{
  "model": "contrastive image-text model",
  "dataset": "photos of plants and fungi (iNaturalist)",
  "train_examples": 90422,
  "image_size": 64,
  "crop_scale_min": 0.7,
  "horizontal_flip": true,
  "translate": 0.06,
  "color_jitter": 0.2,
  "tokenizer": "word",
  "vocab_size": 1482,
  "loss": "softmax",
  "embed_dim": 256,
  "encoder_arch": "resmlp",
  "encoder_norm": "layernorm_no_bias",
  "encoder_norm_position": "pre",
  "encoder_activation": "gelu",
  "encoder_mlp_ratio": 2,
  "encoder_parallel_block": false,
  "encoder_inner_norm": false,
  "encoder_patch_size": [8, 8],
  "encoder_conv_stem": true,
  "encoder_layers": 6,
  "encoder_width": 192,
  "text_encoder_causal": true,
  "text_encoder_width": 320,
  "text_encoder_layers": 6,
  "text_encoder_norm": "layernorm",
  "text_encoder_norm_position": "pre",
  "text_encoder_activation": "swiglu",
  "text_encoder_mlp_ratio": 2.67,
  "text_encoder_head_dim": 64,
  "text_encoder_fused_qkv": false,
  "text_encoder_bias": "none",
  "text_encoder_qk_norm": false,
  "text_encoder_parallel_block": false,
  "text_encoder_inner_norm": false,
  "text_encoder_drop_path": 0.15,
  "text_encoder_positions": "sincos",
  "init": "xavier_uniform",
  "residual_init": "none",
  "optimizer": "muon",
  "muon_scale": "original",
  "lr": 0.037,
  "momentum": 0.9,
  "nesterov": true,
  "orthogonalizer": "polar_express",
  "adamw_lr_other_params": 0.0021,
  "grad_clip": 0.5,
  "steps": 6100,
  "batch_size": 256,
  "epochs": 17.3,
  "lr_schedule": "cosine",
  "final_lr_fraction": 0.01,
  "warmup_steps": 120,
  "weight_decay": 0.005,
  "adamw_weight_decay_other_params": 0.01
}
Rows from block 3 of the image encoder of a small contrastive image-text model, named by matrix and row number. Rows with one number belong to one neuron. Each number is 500 + 50 x the weight over its row's rms, rounded and kept within 0 to 999. All counts start at 0. Numbers have three digits each.
After each neuron's rows are labels from the 100 images, of 14848, where the neuron reaches its highest value: "top examples" is what is common among them; "place" is the part of the image that holds the peak. Only what is clearly more common there than usual is listed. The data: photos of plants and fungi (iNaturalist). In brackets: how many of the 100, against the usual share in percent.
# fc1: MLP up (encoder.blocks.3.mlp.fc1.weight, 384x192), inputs 96-191
# fc2: MLP down (encoder.blocks.3.mlp.fc2.weight, 192x384, transposed), outputs 96-191

fc1.339:543420472542524589404582602471486560551461527528507492448550515543395646553545564365458516457492516517484460542468523461597543480484566543505553422451452505493479515566570475464533465494523454517531506514540475567595510335429537544493553522496535406522512454515471474525579490479570459508
fc2.339:467494436520542504541558497564407553505491559553502487486475537534492517526546453467517405421412595472463498572456506489513478461446476529415505581629504416394501505500619509557437483569515383523575605471503466532602553490497586525488442522360515576475444509464431552570460555545505441436
top examples: class Polypodiopsida (27 vs 4.3)
place: top right (38 vs 14.1)

fc1.341:513543507588415518466511538471519548551541536434539534459564476526522618481554453485460475554522485419488541579491535570516472498581449525452443542457479524564554485469461587384537394475428466510537476600547459513441529449492531494496505524593456574517573511528532451458476469507470471594
fc2.341:403528481472438527533449400574452447524477472453565556520528511491587539508603476424512476487478448459492526529506406470409531543503559519561545426506572530435383476536519501524545506404470412486487494467514544476465519530447549448427593433498523553473541566574410630521523550539513443467
top examples: class Liliopsida (27 vs 9.4)
place: bottom left (60 vs 14.1); bottom centre (29 vs 9.4)

fc1.268:614448484571551479440519477527423477473479488476461458503398356516525440525519566488514536494446546491451481474468568479449479479534535530529507496476529432509588489497476508593498552510545523507505460644534511523518462464453469517427397533486558551547542553547488498465526415603476505426
fc2.268:502469579534523518505393558623454522467442486538596521406528529453520461508496493520530512473596448533556451442496520395455485445472513484597551534486481536493537595519466405497415367527474596457513493531535497526526524455560492489483454427509444511450548525549505520494486509457498486462
top examples: order Asterales (30 vs 11.2); family: Asteraceae (29 vs 10.9)
place: top right (49 vs 14.1)

fc1.213:499521436496559452490591476503499424536472464492560465505493493527526483400507486530450522618576489598490439526500496526490442536548597487455494399477467513545487570404499543548444460592523490521578483507551532568483525442535543492506548591499519490550421530429382612543462494516556572485
fc2.213:484476478517534467457472553532437445446535515561436588421431479520513523499552433520550518484389445508432483464474477595509470510480495556496575534501486442543513466491507519435487484528544532481458469643424510472552473543598516547443576512507518410515444464468478610545622529518597516472
top examples: class Liliopsida (27 vs 9.4)
place: top right (73 vs 14.1)

fc1.239:508455513522599486534511563481449390493487552538548537462472514495447436480569549562575492476529583522568458497467495490508460475463489531450539500457587515437485527488526472516515454483507569576496547420527471592489508540461437569507515657496552448506411587469549482587448507433472410515
fc2.239:456521438556448476478451514618540565453477539498440458512468476469521457475527483521512532512413484482418599579465542559510547525493476515555540490526492549533480485599471490542490491547474472463475430439516494570478529426532569515498393475474596470579498499496486498461547471546388454510
top examples: order Asterales (36 vs 11.2); family: Asteraceae (36 vs 10.9); text has "common" (25 vs 6.4)
place: centre (34 vs 6.2)

fc1.40:536469496477483522527495418569455515372384391435571557479500511530476606471440538513499622480474475463490434514562545435505482460551496516597482464508523450443547602574491518455424515404475427506521484482531519481519506531493526338524402569519532510514444492542455532511414494522486506544
fc2.40:507573525452534447482464554557538518561543473493497506469521469495533510456472577432528468548571475545452418592501475521568463496536535484476549439524518524466477450551416514626470493438424513555576525385470491549481485432506607508469500501478560422546553428511599472467575518485469548518
top examples: order Lamiales (26 vs 7.4)
place: top centre (63 vs 9.4); centre (26 vs 6.2)

fc1.262:524521503457527430434477534579514347495559526510437537508546468491505490544465576576437503519595530481479511507549472478511526482515491475544494518406514445479563528552506424568457420485516453566514504570547545388498396536424435552560518451450561494578483543513512647532531546443504519443
fc2.262:558590542430544405540565489523546497528473546524541487588493537561607538500531553540576494551475443544527472470541560540459498535427391509436528578505466489491517443487503449515451518492482480514477621459436453459515521470502482517543365443476516467457451500480458467470503627481504537558
top examples: order Caryophyllales (29 vs 7.8); family: Cactaceae (25 vs 3.3); text has "cactus" (25 vs 2)
place: top right (41 vs 14.1)

fc1.156:422447467476449559524561511621544489477410500558426485436492504512436525470501506594490547460556495393473467534550452594462443475491564482484547443498432497476534528529497481501401483517554485429476398489496445503418488576515521545571492459445534435561446527542546526431547520618488524581
fc2.156:517477546476506560446577513487436516481591551507499492552573492462462453489426423543541502530563527445449489448473514454479577521506404518443523481535523553556495461394545494452481481559505504460486582543546450485432491479507493528568525517554556457434559575373518485442516501519449490478
top examples: order Caryophyllales (31 vs 7.8); family: Cactaceae (26 vs 3.3)
place: bottom left (61 vs 14.1)

fc1.144:535524490440547467534558476579508471451451556547528387562634418441437522458447540517499476529541511442497461527506494419519555441587492494461432532520416389488491576559480416475493552436509468440526549557435489436545451520429541452526518473480515467407381471516640466480480501496445515572
fc2.144:496497425539478564446475538510564470526588554507557520450445497515474365568502610503576464454578471407516470424539524508535451539467516522416463490444434413423452575427452492482494473521518559448428455475461531547565512560594514450469480502578536355469557532527542561447540457437544577523
top examples: class Polypodiopsida (30 vs 4.3); text has "fern" (30 vs 3.1); order Polypodiales (27 vs 3.4)
place: bottom left (33 vs 14.1)

fc1.131:401549553537600457503448533462470567528452509587429485440482551530534528434503553545541501443532509508484440481487496479499504526440530560434583478363438519595517540533546463554519508418557521394479446512427445519489514548459517513595500520552534519500454464410516470469483470465458525568
fc2.131:500542478480493493510444452581449545522529410470594498414501483446504493543557472606534497461510443461494509581548363595379452500537532536497450491547561509543549528597572488512493575517514543546504497481513536509505503456534498369506542449522480439522478548510539494503463518406508449568
top examples: order Asterales (41 vs 11.2); family: Asteraceae (41 vs 10.9)
place: bottom left (34 vs 14.1)

fc1.148:394471471582475530611411471551466575409485478438520517518501448498498537499530625511379595575484573507499532502401549578480467547488484470501496586490493541567584518486458480584511499469486503551493514521575500530463479401479487421573484537468540562381483442557387602511559565437456497502
fc2.148:527465483520447525561514520495436524476488559522506435513506436493496551484499567468524649554473509552545506476518503536525545430455392444525374560510481422480478521481546478543545527544502460396452413548496518504383484473373389445569460466522468492533489564413412510469444413507540636463
top examples: order Lamiales (32 vs 7.4)
place: top centre (30 vs 9.4)

fc1.211:424605588498456441533481466613462530514430557507559582496469528459463457486500527529484537388444533482459501478500444439452528488482503581436530474556608510577477576603500455467583426443421590503458443495503461465509482449507515442580474459587490388533418388480504525493484527549549449493
fc2.211:564566422477530457528522463402424431374516547485543484551494602531395558428519570417514595580453549553562441447453513451496472548564431540506575437441498498566457458477505455545502603590454413481450501465488563511591510559479527526458538495454554535562464556524474551505499455546510418568
top examples: class Liliopsida (27 vs 9.4)
place: bottom left (81 vs 14.1)

fc1.210:471471587517514508442591389507559455527524578418488537462573478492497505449571420465533515454437433534430509620421436440496535478473539487489439567471485393515508517509509503492467445459504440404452495566625566478466508474428541488540585492449460403554502424495474556534474501561574539558
fc2.210:495495543521521583498518464486485401526508518547506496545484494492532506448480459440407558561413517473509521489519496542549575455498526458479488494511554570530525507420408474522462418493445513426447535499509595536557506520530406498476578530489458513514546571503469475463589478576543542447
top examples: order Asterales (28 vs 11.2); family: Asteraceae (28 vs 10.9)
place: bottom left (64 vs 14.1); bottom centre (28 vs 9.4)

fc1.164:562416536513480472570622449474492517489474543557503547485497474451514553508471586407510471456517532390616551474536567465439475380560469394589500527480484529476491460510537564437515500474468466546499535502503448500526460490526570518548538543407465449461515481537439505526509463507577534489
fc2.164:465562590530556523364471512450410474487492483472484435480491437357559585441515565449498543461466509465454521462573494568519460480434600491503535465483457474585514517440483574481503618574565428516476569469513542469540582530557490488480519520440559472482579575483466476479507550529532419423
top examples: order Asterales (30 vs 11.2); family: Asteraceae (30 vs 10.9)
place: bottom left (45 vs 14.1); bottom centre (26 vs 9.4)