python train.py --encoder_arch="resmlp" --model="contrastive image-text model" --dataset="photos of plants and fungi (iNaturalist)" --train_examples=90422 --image_size=64 --crop_scale_min=0.7 --horizontal_flip=true --translate=0.06 --color_jitter=0.2 --tokenizer="word" --vocab_size=1482 --loss="softmax" --embed_dim=256 --encoder_norm="layernorm_no_bias" --encoder_norm_position="pre" --encoder_activation="gelu" --encoder_mlp_ratio=2 --encoder_parallel_block=false --encoder_inner_norm=false --encoder_patch_size=[8, 8] --encoder_conv_stem=true --encoder_layers=6 --encoder_width=192 --text_encoder_causal=true --text_encoder_width=320 --text_encoder_layers=6 --text_encoder_norm="layernorm" --text_encoder_norm_position="pre" --text_encoder_activation="swiglu" --text_encoder_mlp_ratio=2.67 --text_encoder_head_dim=64 --text_encoder_fused_qkv=false --text_encoder_bias="none" --text_encoder_qk_norm=false --text_encoder_parallel_block=false --text_encoder_inner_norm=false --text_encoder_drop_path=0.15 --text_encoder_positions="sincos" --init="xavier_uniform" --residual_init="none" --optimizer="muon" --muon_scale="original" --learning_rate=0.037 --momentum=0.9 --nesterov=true --orthogonalizer="polar_express" --adamw_lr_other_params=0.0021 --max_grad_norm=0.5 --max_steps=6100 --batch_size=256 --epochs=17.3 --lr_schedule="cosine" --final_lr_fraction=0.01 --warmup_steps=120 --weight_decay=0.005 --adamw_weight_decay_other_params=0.01
Rows from block 2 of the image encoder of a small contrastive image-text model, named by matrix and row number. Rows with one number belong to one neuron. Each number is 128 + 32 x the weight over its row's rms, rounded and kept within 0 to 255. All counts start at 0. Numbers have three digits each.
After each neuron's rows are labels from the 100 images, of 14848, where the neuron reaches its highest value: "responds to" is what is common among them; "peak at" is the part of the image that holds the peak. Only what is clearly more common there than usual is listed. The data: photos of plants and fungi (iNaturalist). In brackets: how many of the 100.
# fc1: MLP up (encoder.blocks.2.mlp.fc1.weight, 384x192), inputs 96-191
# fc2: MLP down (encoder.blocks.2.mlp.fc2.weight, 192x384, transposed), outputs 96-191

fc1.145:101085118160192115158148044169137145134177121148166153133178087156166116104084113144135093099105142103153119127119111112133118117185090102170167103135109102129108115135110114108119134114137180152114143114138081182197191115123145161049184153095120127166110114161098194161198108133117100141
fc2.145:191120082139068192093102127142116165072184093099120162063131107153065112127180096119147135136132111160072100131181121134133160150105107156119171159149136091111082118117056138156166103126140151109100128119098096134087080170131119153142103099087054144151155107132154110156101120147148111100
responds to: family: Asteraceae (27)
peak at: bottom right (43); top left (36)

fc1.173:167125093137170098107145146089117118126108168126115178131111111122097131154206145175148136081158132148121115157177145173036064096164142106149125124119146173131142118114104155133115154099134142119110111117194153085133126152158153096096122151149132145108149129176091111057162120146117125042
fc2.173:100117175155143089168138164098132073118146141105134156157103146102214109135089130138124155076111124159133120097068107142099130149122097112176130156206103134154159196123098147147102130110163184119161138122115085180128154104135074117096109149131139129111157154084091153133158127060123161125
responds to: order Asterales (28); family: Asteraceae (28)
peak at: top left (42); bottom centre (30)

fc1.355:159143146119130194111141119143092071096145111176138138141162157060150149100103082120153105028119149145144126139123137126136087152071171129154096151146134193101091117114148067116169113194153167133135129119132138094117132170189100116174106110092150155109155126137113191171191086095150095133
fc2.355:139132079179207187152128118058163103171120159137072074107125096152128103100163181105149091152142120053111096066124142112159129159084126158180128117124139076084091182109137118146144120117126072112115145160124134138106139111097189089155118109119172192160132146081152128196156112090175121150
responds to: order Asterales (29); family: Asteraceae (29)
peak at: middle left (27)

fc1.288:160105163103111119139162143156151174110086134158133132158102109154111137068136140135147130124111125117054120137115115112128119108187144177058149121166163158146074146201060155125095136099139144078087118115106114095136160086128159085106134137123087118125105099135201179158085122111163156113
fc2.288:071154183085132079131131186120077102140124118080107163109170142161108109121122101092119112168137117135228106104168103143101110147111129120172097151141072114091086115114144128125119152086119115143109153162117148113138138135147068098101111110105165101121129185110060128174092182125088185154
responds to: order Caryophyllales (28)
peak at: bottom centre (65)

fc1.189:141105158138150099162163046087109127127109110119110100145098163199147091115139185132151122161091146122093100136022108109101104101158180122141175069223150131166179108114102110074176148138147103168150131160156098108097117143196167161075089146077159127155163132061118149092121121110137165149
fc2.189:089128126136097109067163117117092072130161111167112150100194108131202107126115141096141182140120088154124131119137092166143041150125147095108134157106181103142145161149129108109089124096132137078143090167176152123144138073148149154125123159090156171082080064162107192127114158106169118099
responds to: class Liliopsida (30)
peak at: top right (33)

fc1.254:108067086147096130117119119091144158143112100128132101156101135165169149109170153104118112115177154096137087140107188127146091138171150139121138085087087173143123196052171159179136144109106118080168129121077190122086099105113116138091182081118074137141155096129162120061131121158118204103
fc2.254:106150136101173121135098191170115158133178116186169161101157195141125118127183153167104101094113107083116113165091153132090116150136110154142113126145150164082146166115072102140067174111107134158088170189119127159144121135102099105118108103127155141097113128185098115104153158161089045158
responds to: order Caryophyllales (32); family: Cactaceae (28)
peak at: middle left (31)

fc1.186:113136154122165165062086132109190115109130146097133159143168129150121127086091134133155096159085139143124114087064103095124152122134151152169153122127146224170127170123088075167165188111114147068097141149164112136171114086132137084076176152126145131174079129136091113109182085189134104104
fc2.186:057164175165080154128125122104098171093120097094157191149122118107187135123145157116178098151072105136121133152124101103153108158118115122185102171140164162114116130078085145117129130102155115102146142082159095162137213177165068137171133137141104152174102140152097101167147125125086074178
responds to: order Asterales (31); family: Asteraceae (30)
peak at: bottom centre (65)

fc1.71:118093131116097136193085117101113128151158106094051062121139180144148131137116118132134145118083118124174077126063111161186114138106145094136075199161144115129174112161117116122129127093148151112159068164101126106104117087060210091172077130128062129121152081196115127149156133149105157152
fc2.71:100136102124105075167111176185128132149115167120159106148155077186144175092147156125113106183081151124098114139149119146097104142097130172174156155100076121096147144101123083157073113121099105124183121178149118153178076108097167095145126172130171078221141161108129135111153145162175147060
responds to: class Liliopsida (25)
peak at: top right (64)

fc1.187:205143131115162116086168156102111089106097142119117088195161161184123119093068108175129129218109152100130108119100156082127134100093124132157168151087133146131190151096156182109098201128158175131155120092129120106106149142132094145081126065134165120089148143140111144145122134059159125124
fc2.187:124079116105117084078158104092188116138149132120114086057121177124163115148126077154111075114088097118151125145100122085108166116118081092144124156072186135133196156154151138117095129198185128128104126128143128136139092132112147161121125175122123150138132085089182059115106063112170160111
responds to: order Lamiales (36); family: Lamiaceae (27)
peak at: bottom centre (55)

fc1.37:104127092171110160119180099115113104064106156175120182083133108113105132166181165203119120162090102108100102111152107135071109074119185125132109085175131093125125090175100091134103138115085116119166150183201112146148111114119101109091057154081028160167102103145093110103141149165120184148
fc2.37:135096137108146202117179067119147149101164127147102146132185154151108102064131123096100143162149081182094146086150118057142178152100117107154167080140148087162108114142157167191130123160086113147147165161134119123111118173108097103158122149112090154134085149081110142146110062130131166127
responds to: order Asterales (29); family: Asteraceae (29)
peak at: top left (45); bottom right (34)