From a checkpoint of a small contrastive image-text model.
Model: encoder norm layernorm_no_bias, encoder activation gelu.
Training: muon at rate 0.037, 6100 steps, batches of 256.
Data: trained on photos of plants and fungi (iNaturalist), 90422 training examples.
Rows from block 2 of the image encoder of a small contrastive image-text model, named by matrix and row number. Rows with one number belong to one neuron. Each number is 50 + 12 x the weight over its row's rms, rounded and kept within 0 to 99. All counts start at 0.
After each neuron's rows are labels from the 100 images, of 14848, where the neuron reaches its highest value: "place" is the part of the image that holds the peak. Only what is clearly more common there than usual is listed. The data: photos of plants and fungi (iNaturalist).
# fc1: MLP up (encoder.blocks.2.mlp.fc1.weight, 384x192), inputs 96-191
# fc2: MLP down (encoder.blocks.2.mlp.fc2.weight, 192x384, transposed), outputs 96-191

fc1.351:60 50 41 51 31 50 54 34 43 49 42 57 48 58 64 46 42 49 40 48 56 34 40 31 39 51 69 67 47 76 55 60 54 43 62 34 28 66 51 35 69 58 49 43 57 61 49 60 34 64 72 41 43 41 45 62 48 56 43 33 58 54 54 56 21 44 35 43 41 65 50 56 69 23 61 46 62 49 80 41 38 29 44 67 42 42 59 74 25 65 35 53 57 48 41 48
fc2.351:44 43 59 62 45 53 32 41 64 43 64 49 42 22 48 53 39 51 51 34 45 58 46 49 64 33 34 55 61 62 58 71 46 47 61 47 41 54 59 69 71 51 67 53 65 56 47 52 57 28 40 55 62 33 51 56 42 30 47 51 45 71 52 38 31 39 37 30 64 32 60 29 43 36 42 47 57 47 71 59 38 29 52 38 56 56 41 35 39 36 35 58 49 53 63 48
place: middle left; middle right

fc1.101:49 27 34 56 34 53 44 53 48 23 57 44 55 75 68 45 47 54 59 55 60 57 71 18 41 78 64 30 73 42 48 57 43 37 51 34 58 49 51 60 57 47 42 59 49 46 39 36 53 35 53 27 53 53 62 50 53 50 41 41 60 49 54 51 41 62 78 53 59 46 42 44 32 50 39 37 50 70 54 45 47 40 36 43 66 35 48 56 36 39 55 37 61 64 67 47
fc2.101:43 33 60 35 75 63 43 54 81 45 53 44 78 50 53 43 62 44 55 22 49 35 38 41 59 61 60 56 45 56 33 54 53 66 53 46 44 45 47 55 56 29 37 39 48 47 37 16 56 46 41 75 45 53 56 39 45 45 48 66 58 57 33 47 46 43 50 23 56 40 39 32 52 71 54 53 55 59 48 45 58 52 42 73 29 12 64 54 72 50 52 34 56 34 57 58
place: bottom right; bottom centre

fc1.42:50 53 50 36 39 34 34 53 42 29 49 39 33 66 48 47 49 35 49 43 71 55 49 41 51 49 54 65 56 35 41 61 71 53 36 36 67 63 54 59 56 34 58 70 36 55 61 62 50 45 53 77 51 60 52 39 53 66 46 71 51 46 49 39 42 32 76 40 61 66 55 51 58 48 39 28 61 69 77 56 32 43 41 41 50 48 41 39 62 40 45 50 62 42 54 63
fc2.42:38 45 53 54 51 62 51 57 63 54 48 46 48 46 55 51 45 45 58 59 49 27 40 47 55 47 41 21 55 40 65 58 27 42 32 44 45 39 51 29 28 76 36 52 59 45 16 40 65 68 53 57 56 60 63 11 51 30 63 60 50 53 53 46 54 39 46 50 54 52 35 59 60 44 49 56 58 41 52 36 33 56 55 44 64 53 74 57 26 67 40 49 54 51 39 37
place: bottom right

fc1.257:51 60 41 46 34 45 55 73 62 38 70 54 37 56 46 42 42 55 63 67 45 54 52 60 40 33 33 43 55 53 56 62 51 29 56 51 29 53 25 65 39 41 59 37 55 44 53 39 46 61 46 65 51 48 76 27 74 53 50 50 44 53 42 37 44 45 66 54 64 65 53 35 41 35 52 38 61 79 52 42 14 36 56 59 43 46 39 50 33 38 59 60 36 60 57 56
fc2.257:65 52 47 46 44 42 53 71 38 39 30 34 48 50 40 59 57 63 43 39 52 51 64 77 30 52 61 50 46 46 31 55 51 48 40 30 44 57 44 69 45 53 44 53 46 40 34 67 63 62 54 66 30 53 62 40 42 43 41 52 65 36 28 74 35 42 48 41 49 58 37 46 34 62 54 52 53 53 51 34 60 47 44 51 87 34 50 44 54 56 53 58 71 43 41 33
place: middle left

fc1.10:26 72 30 41 60 56 52 48 42 46 63 47 24 57 45 54 45 52 32 48 65 58 65 49 28 54 43 23 43 52 48 52 62 54 56 33 44 45 48 77 43 49 61 56 54 43 32 66 48 45 57 37 41 49 45 42 43 72 46 64 42 37 62 41 57 50 42 33 59 62 57 50 33 63 45 62 57 63 51 44 71 28 39 46 48 40 55 69 50 56 26 39 51 59 35 56
fc2.10:40 59 61 58 67 44 28 26 50 72 62 49 49 57 50 48 62 52 63 57 66 35 51 31 50 45 47 46 47 44 79 42 55 54 59 61 41 56 41 50 43 58 41 45 47 61 51 46 69 41 40 58 76 44 35 48 82 46 41 50 71 48 49 44 58 36 49 31 31 30 65 75 69 51 38 45 53 47 49 40 24 44 49 57 54 49 21 42 32 82 41 68 59 48 70 60
place: middle left

fc1.24:62 33 49 48 44 60 40 44 64 50 41 34 56 41 58 54 61 37 39 55 53 46 45 51 60 56 52 30 49 39 36 66 48 56 36 51 45 38 36 34 45 76 55 51 46 37 32 65 44 26 53 37 49 61 61 64 44 61 58 66 50 52 54 60 64 28 60 54 45 65 64 47 48 28 54 71 59 65 55 56 41 47 39 34 60 41 43 71 29 43 81 23 55 45 83 56
fc2.24:54 39 39 37 65 61 35 76 63 45 57 50 37 48 76 54 57 67 43 42 56 58 46 49 60 56 33 43 49 41 37 48 48 68 33 57 46 54 46 63 55 37 55 29 49 52 45 63 69 53 42 38 39 45 45 60 42 48 49 28 44 38 65 72 38 65 37 47 60 61 59 54 57 44 18 55 42 47 50 23 34 64 62 37 50 53 49 50 37 29 56 49 46 44 75 48
place: middle left

fc1.23:67 35 49 56 66 46 46 43 34 41 42 38 63 49 63 55 76 24 41 38 49 80 49 64 44 46 43 86 40 21 21 65 51 47 52 56 69 47 75 62 39 41 22 59 40 24 43 49 47 57 63 37 42 52 50 58 58 47 64 68 56 28 47 67 53 36 53 46 38 65 58 43 54 42 46 55 54 42 64 56 57 53 63 53 70 53 58 32 58 48 56 45 41 20 32 49
fc2.23:36 43 48 44 30 67 68 42 63 41 51 64 42 80 68 54 48 60 46 59 35 60 54 52 29 41 60 53 54 40 65 64 64 44 45 30 72 42 38 47 49 55 55 68 57 49 43 28 57 50 41 65 37 42 35 52 60 39 45 44 43 49 52 48 53 48 54 53 78 55 28 43 35 48 50 23 38 73 29 59 38 21 67 41 35 46 71 60 47 60 45 34 30 37 69 42
place: bottom right; top left