Rows from block 3 of the image encoder of a small contrastive image-text model, named by matrix and row number. Rows with one number belong to one neuron. Each number is 500 + 50 x the weight over its row's rms, rounded and kept within 0 to 999. All counts start at 0. Numbers have three digits each. After the name is the row's rms in percent of the matrix's.
After each neuron's rows are labels from the 100 images, of 14848, where the neuron reaches its highest value: "responds to" is what is common among them. Only what is clearly more common there than usual is listed. The data: photos of plants and fungi (iNaturalist). In brackets: how many of the 100.
# fc1: MLP up (encoder.blocks.3.mlp.fc1.weight, 384x192), inputs 0-95
# fc2: MLP down (encoder.blocks.3.mlp.fc2.weight, 192x384, transposed), outputs 0-95

fc1.131 097:507354564547499546557492494425530477428483574548461594516485498401569476539448503519523455523506528499565507454508494496549480515490460513423491426507612560520458469586508553443467559522496475567466563517426492547516578428399490454517543523487546537439430459571487550465525399436400616451
fc2.131 098:466468588505531510472468519498479527633451603470381523404495596559483505487409506476534500535513492415523459515450560448512535549510448469518474431532519507530485413587474403529444361454558562395507393501478473464507535445538546506591474477494559495445511532564544512445491553448526512560
responds to: order Asterales (41); family: Asteraceae (41)

fc1.239 105:518492422532502514511512462413495473474534420484434515439562490472448454519589474450497466437507440480558539554536531505489454492514476584464420554510521603492403508397564530476428555520490500548559501586463368479486330564458522611476455474463520482538475577546515471545468482419523570503
fc2.239 117:559554519461554576433587494569608546461468477544505398502547556493358436488501470522548500536559521417446555494517394457499449511488509527534522406432508390565502479439531543499521602515480560552454417461436415532486491545519502588568573536460489565393410499515536534512505398407498498519
responds to: order Asterales (36); family: Asteraceae (36); text has "common" (25)

fc1.312 106:485458432444484547577554520358472430496453578561545487447528476480539480472465543483495413538578499445495452464501524539321511457540505436486429551518494523488432481432536549524519511493506566476513505578551558478516473459450514501398538508624509530496516530468511519430489502467468552433
fc2.312 108:496439507474550541436534454510444492434535528528542564571495460457598423459510545526519444560540475449486469465530541504463432505552473322467401542553553496511525456534455555518617522528616487466415523529522507488517507510515452402446559488476521469525488565501431543480488395468407578538
responds to: order Asterales (28); order Caryophyllales (26)

fc1.144 115:554538473524548514445590492558592460572437571515596530445538464525466473521490549447543432459455500521565528503484503506515454564449481435454494403542413548540491641541558466419487498498524500520502495474512581535554427448544515460486523562555499521531518403463391477499477521463542481521
fc2.144 110:470481467488522501554559526593456568486552530503475546533569525431462422528550536498502540458601481555481474430456530467458507418518528460414435556560487488558491464476482430552563446458538490523563480526566498372481522466490573512489490424517535553584427471488487522531493449607463419510
responds to: class Polypodiopsida (30); text has "fern" (30); order Polypodiales (27)

fc1.339 113:479464463481563556479559452510510477505472481524513515479521484504526455458518502578523525411398455461499447462536375428535517428475479557400472629528514499503486540482527536588515488541516451409566523493551458524532457436472464437432503517413508389533543501553514492525518566536432542493
fc2.339 107:524554420513530446535545506479501499481455480518552421528580535531500532337541458475474529601435476604532430464448461455596446527463441475479523541501491488524520577467524502565474430544542518517500566500567458481503468496487498425487451469551573509492517511467488475506467556543523531515
responds to: class Polypodiopsida (27)

fc1.156 108:537454469485561470551482534533532435466554647516502477516484482565483479479506534508451555530539580493488486540446508563398532505483493498496506538451509590520508551499469562467598572460391328509483480561498396480485527557517499389560521438497466500602488414463471479453563568451477492516
fc2.156 105:476433442498576588542578475436535488514556473436540555555499563412628457467561446530465516529406479421513513482480504639468518488536484592591412513468489511488484448505502441493505536519528558528593471504452591451511461451468482417515496401511390518355561542546582467535431556494464491422
responds to: order Caryophyllales (31); family: Cactaceae (26)

fc1.40 118:444523474482583459503445457463488466627538524499519587517560501450470497533495567465493456577519477451492518464437581498465551469527527543449508563501587446541534512565524522471555534491563523502517556583429445492567568487444462604468452574442452467458438466492555450447614492527454410494
fc2.40 117:521570483503524509484443491492461492540479474505436390552546510532499573454475481482583543539487512510510536516560497398485411561460512514428416540449466602481428550429436490570509449497638411487546438447529475449551481519505476558569546535467482439506433369490502434565497440377598550462
responds to: order Lamiales (26)

fc1.268 105:472616505593513459464559547558539501461416550479559480531483452555477428551483454495414513427476448440462500525633571487460518480552468523491434560495528488402469511509484451446433492445499552491586543525531473506468515485515507534495442477552559495378506619440478482395497531632404511552
fc2.268 105:390500494542451572483519489419444556458542484530465494476474580528667452439515473426468412459458474544472515534535475503596462473474475531426460535472501514506499561552490564548534434545551450569609516635532579431467472570419540502459456500466573420474497541485534472500411561551552455518
responds to: order Asterales (30); family: Asteraceae (29)

fc1.262 108:530462498430435448515616473493414389434520490472561504508440552489446459501404596520488512467565417564541433553492487415431538430457510554538425489500534519545565438432550524464450486533507474402457551570399593521523486507502468479483501512530598536456541559489549547547506489498470536514
fc2.262 099:540422502470475486498531511468517468490453513380574392506428606481506466534487484509413537561520443591466444566536561458497573497496469492492473553391522504511563509541484497418442560514506483443500413548526506419487462447525423423454382570480533630457554527548558457499534539463471413580
responds to: order Caryophyllales (29); family: Cactaceae (25); text has "cactus" (25)

fc1.148 103:561531530511483472551483551514554473480607498529496506445555460512508565493437501526456468532484452472498467523461497584520525518485566534453436465467531540499476478515570495430427497432507457501547459448546501434491538631472389500470540499499513472486493429432490465535578514461411572370
fc2.148 103:644554457520503439472470438484451509499564493419461563530551499509538482544523508497517505429553480476552520461458502557523553499512540490605448481584506490478454539479552627446463421537534545521521533570442479509492515526403440398522486497575542459548548510546563509535420556482511541503
responds to: order Lamiales (32)

fc1.341 110:423513483480528443558622488447540453562614517540482589484437517465507475410439516508536529511410548523537503573498505337420540458435566467460518456411451517494514473518439474450477564518589539531480490511471518446513408452482411472556502493500457446542434534569492514489455553568429408536
fc2.341 111:516454572506510515519519483454576471498454537449468526597514573417479483400453479522543515491513511451428518524567401512484506475526481489595530500549562509419604487443510511528452494512436476453529483536594467458404457567507542499481596488509532488462543539502441480464352487526492613560
responds to: class Liliopsida (27)

fc1.35 103:528496408494506507495459513461534498388567444504594470426491510560505393560453479611498504441464508475482457472585561577477446526488564489525481472449580490429393541378517422502438495502522501449465504558484537487534489429505429412517525489391559552490524617480623444457494528529425584477
fc2.35 108:518433478507516477450446432503504535538494530528462538548485484577565478475453481412473615507481466524513509532532507499493451432445448427475489566607479586542417484500541483498510536525472496541458567451446532456547446565565501498491546503472501426516509413410494520477523621486627397421
responds to: order Asterales (29); family: Asteraceae (29)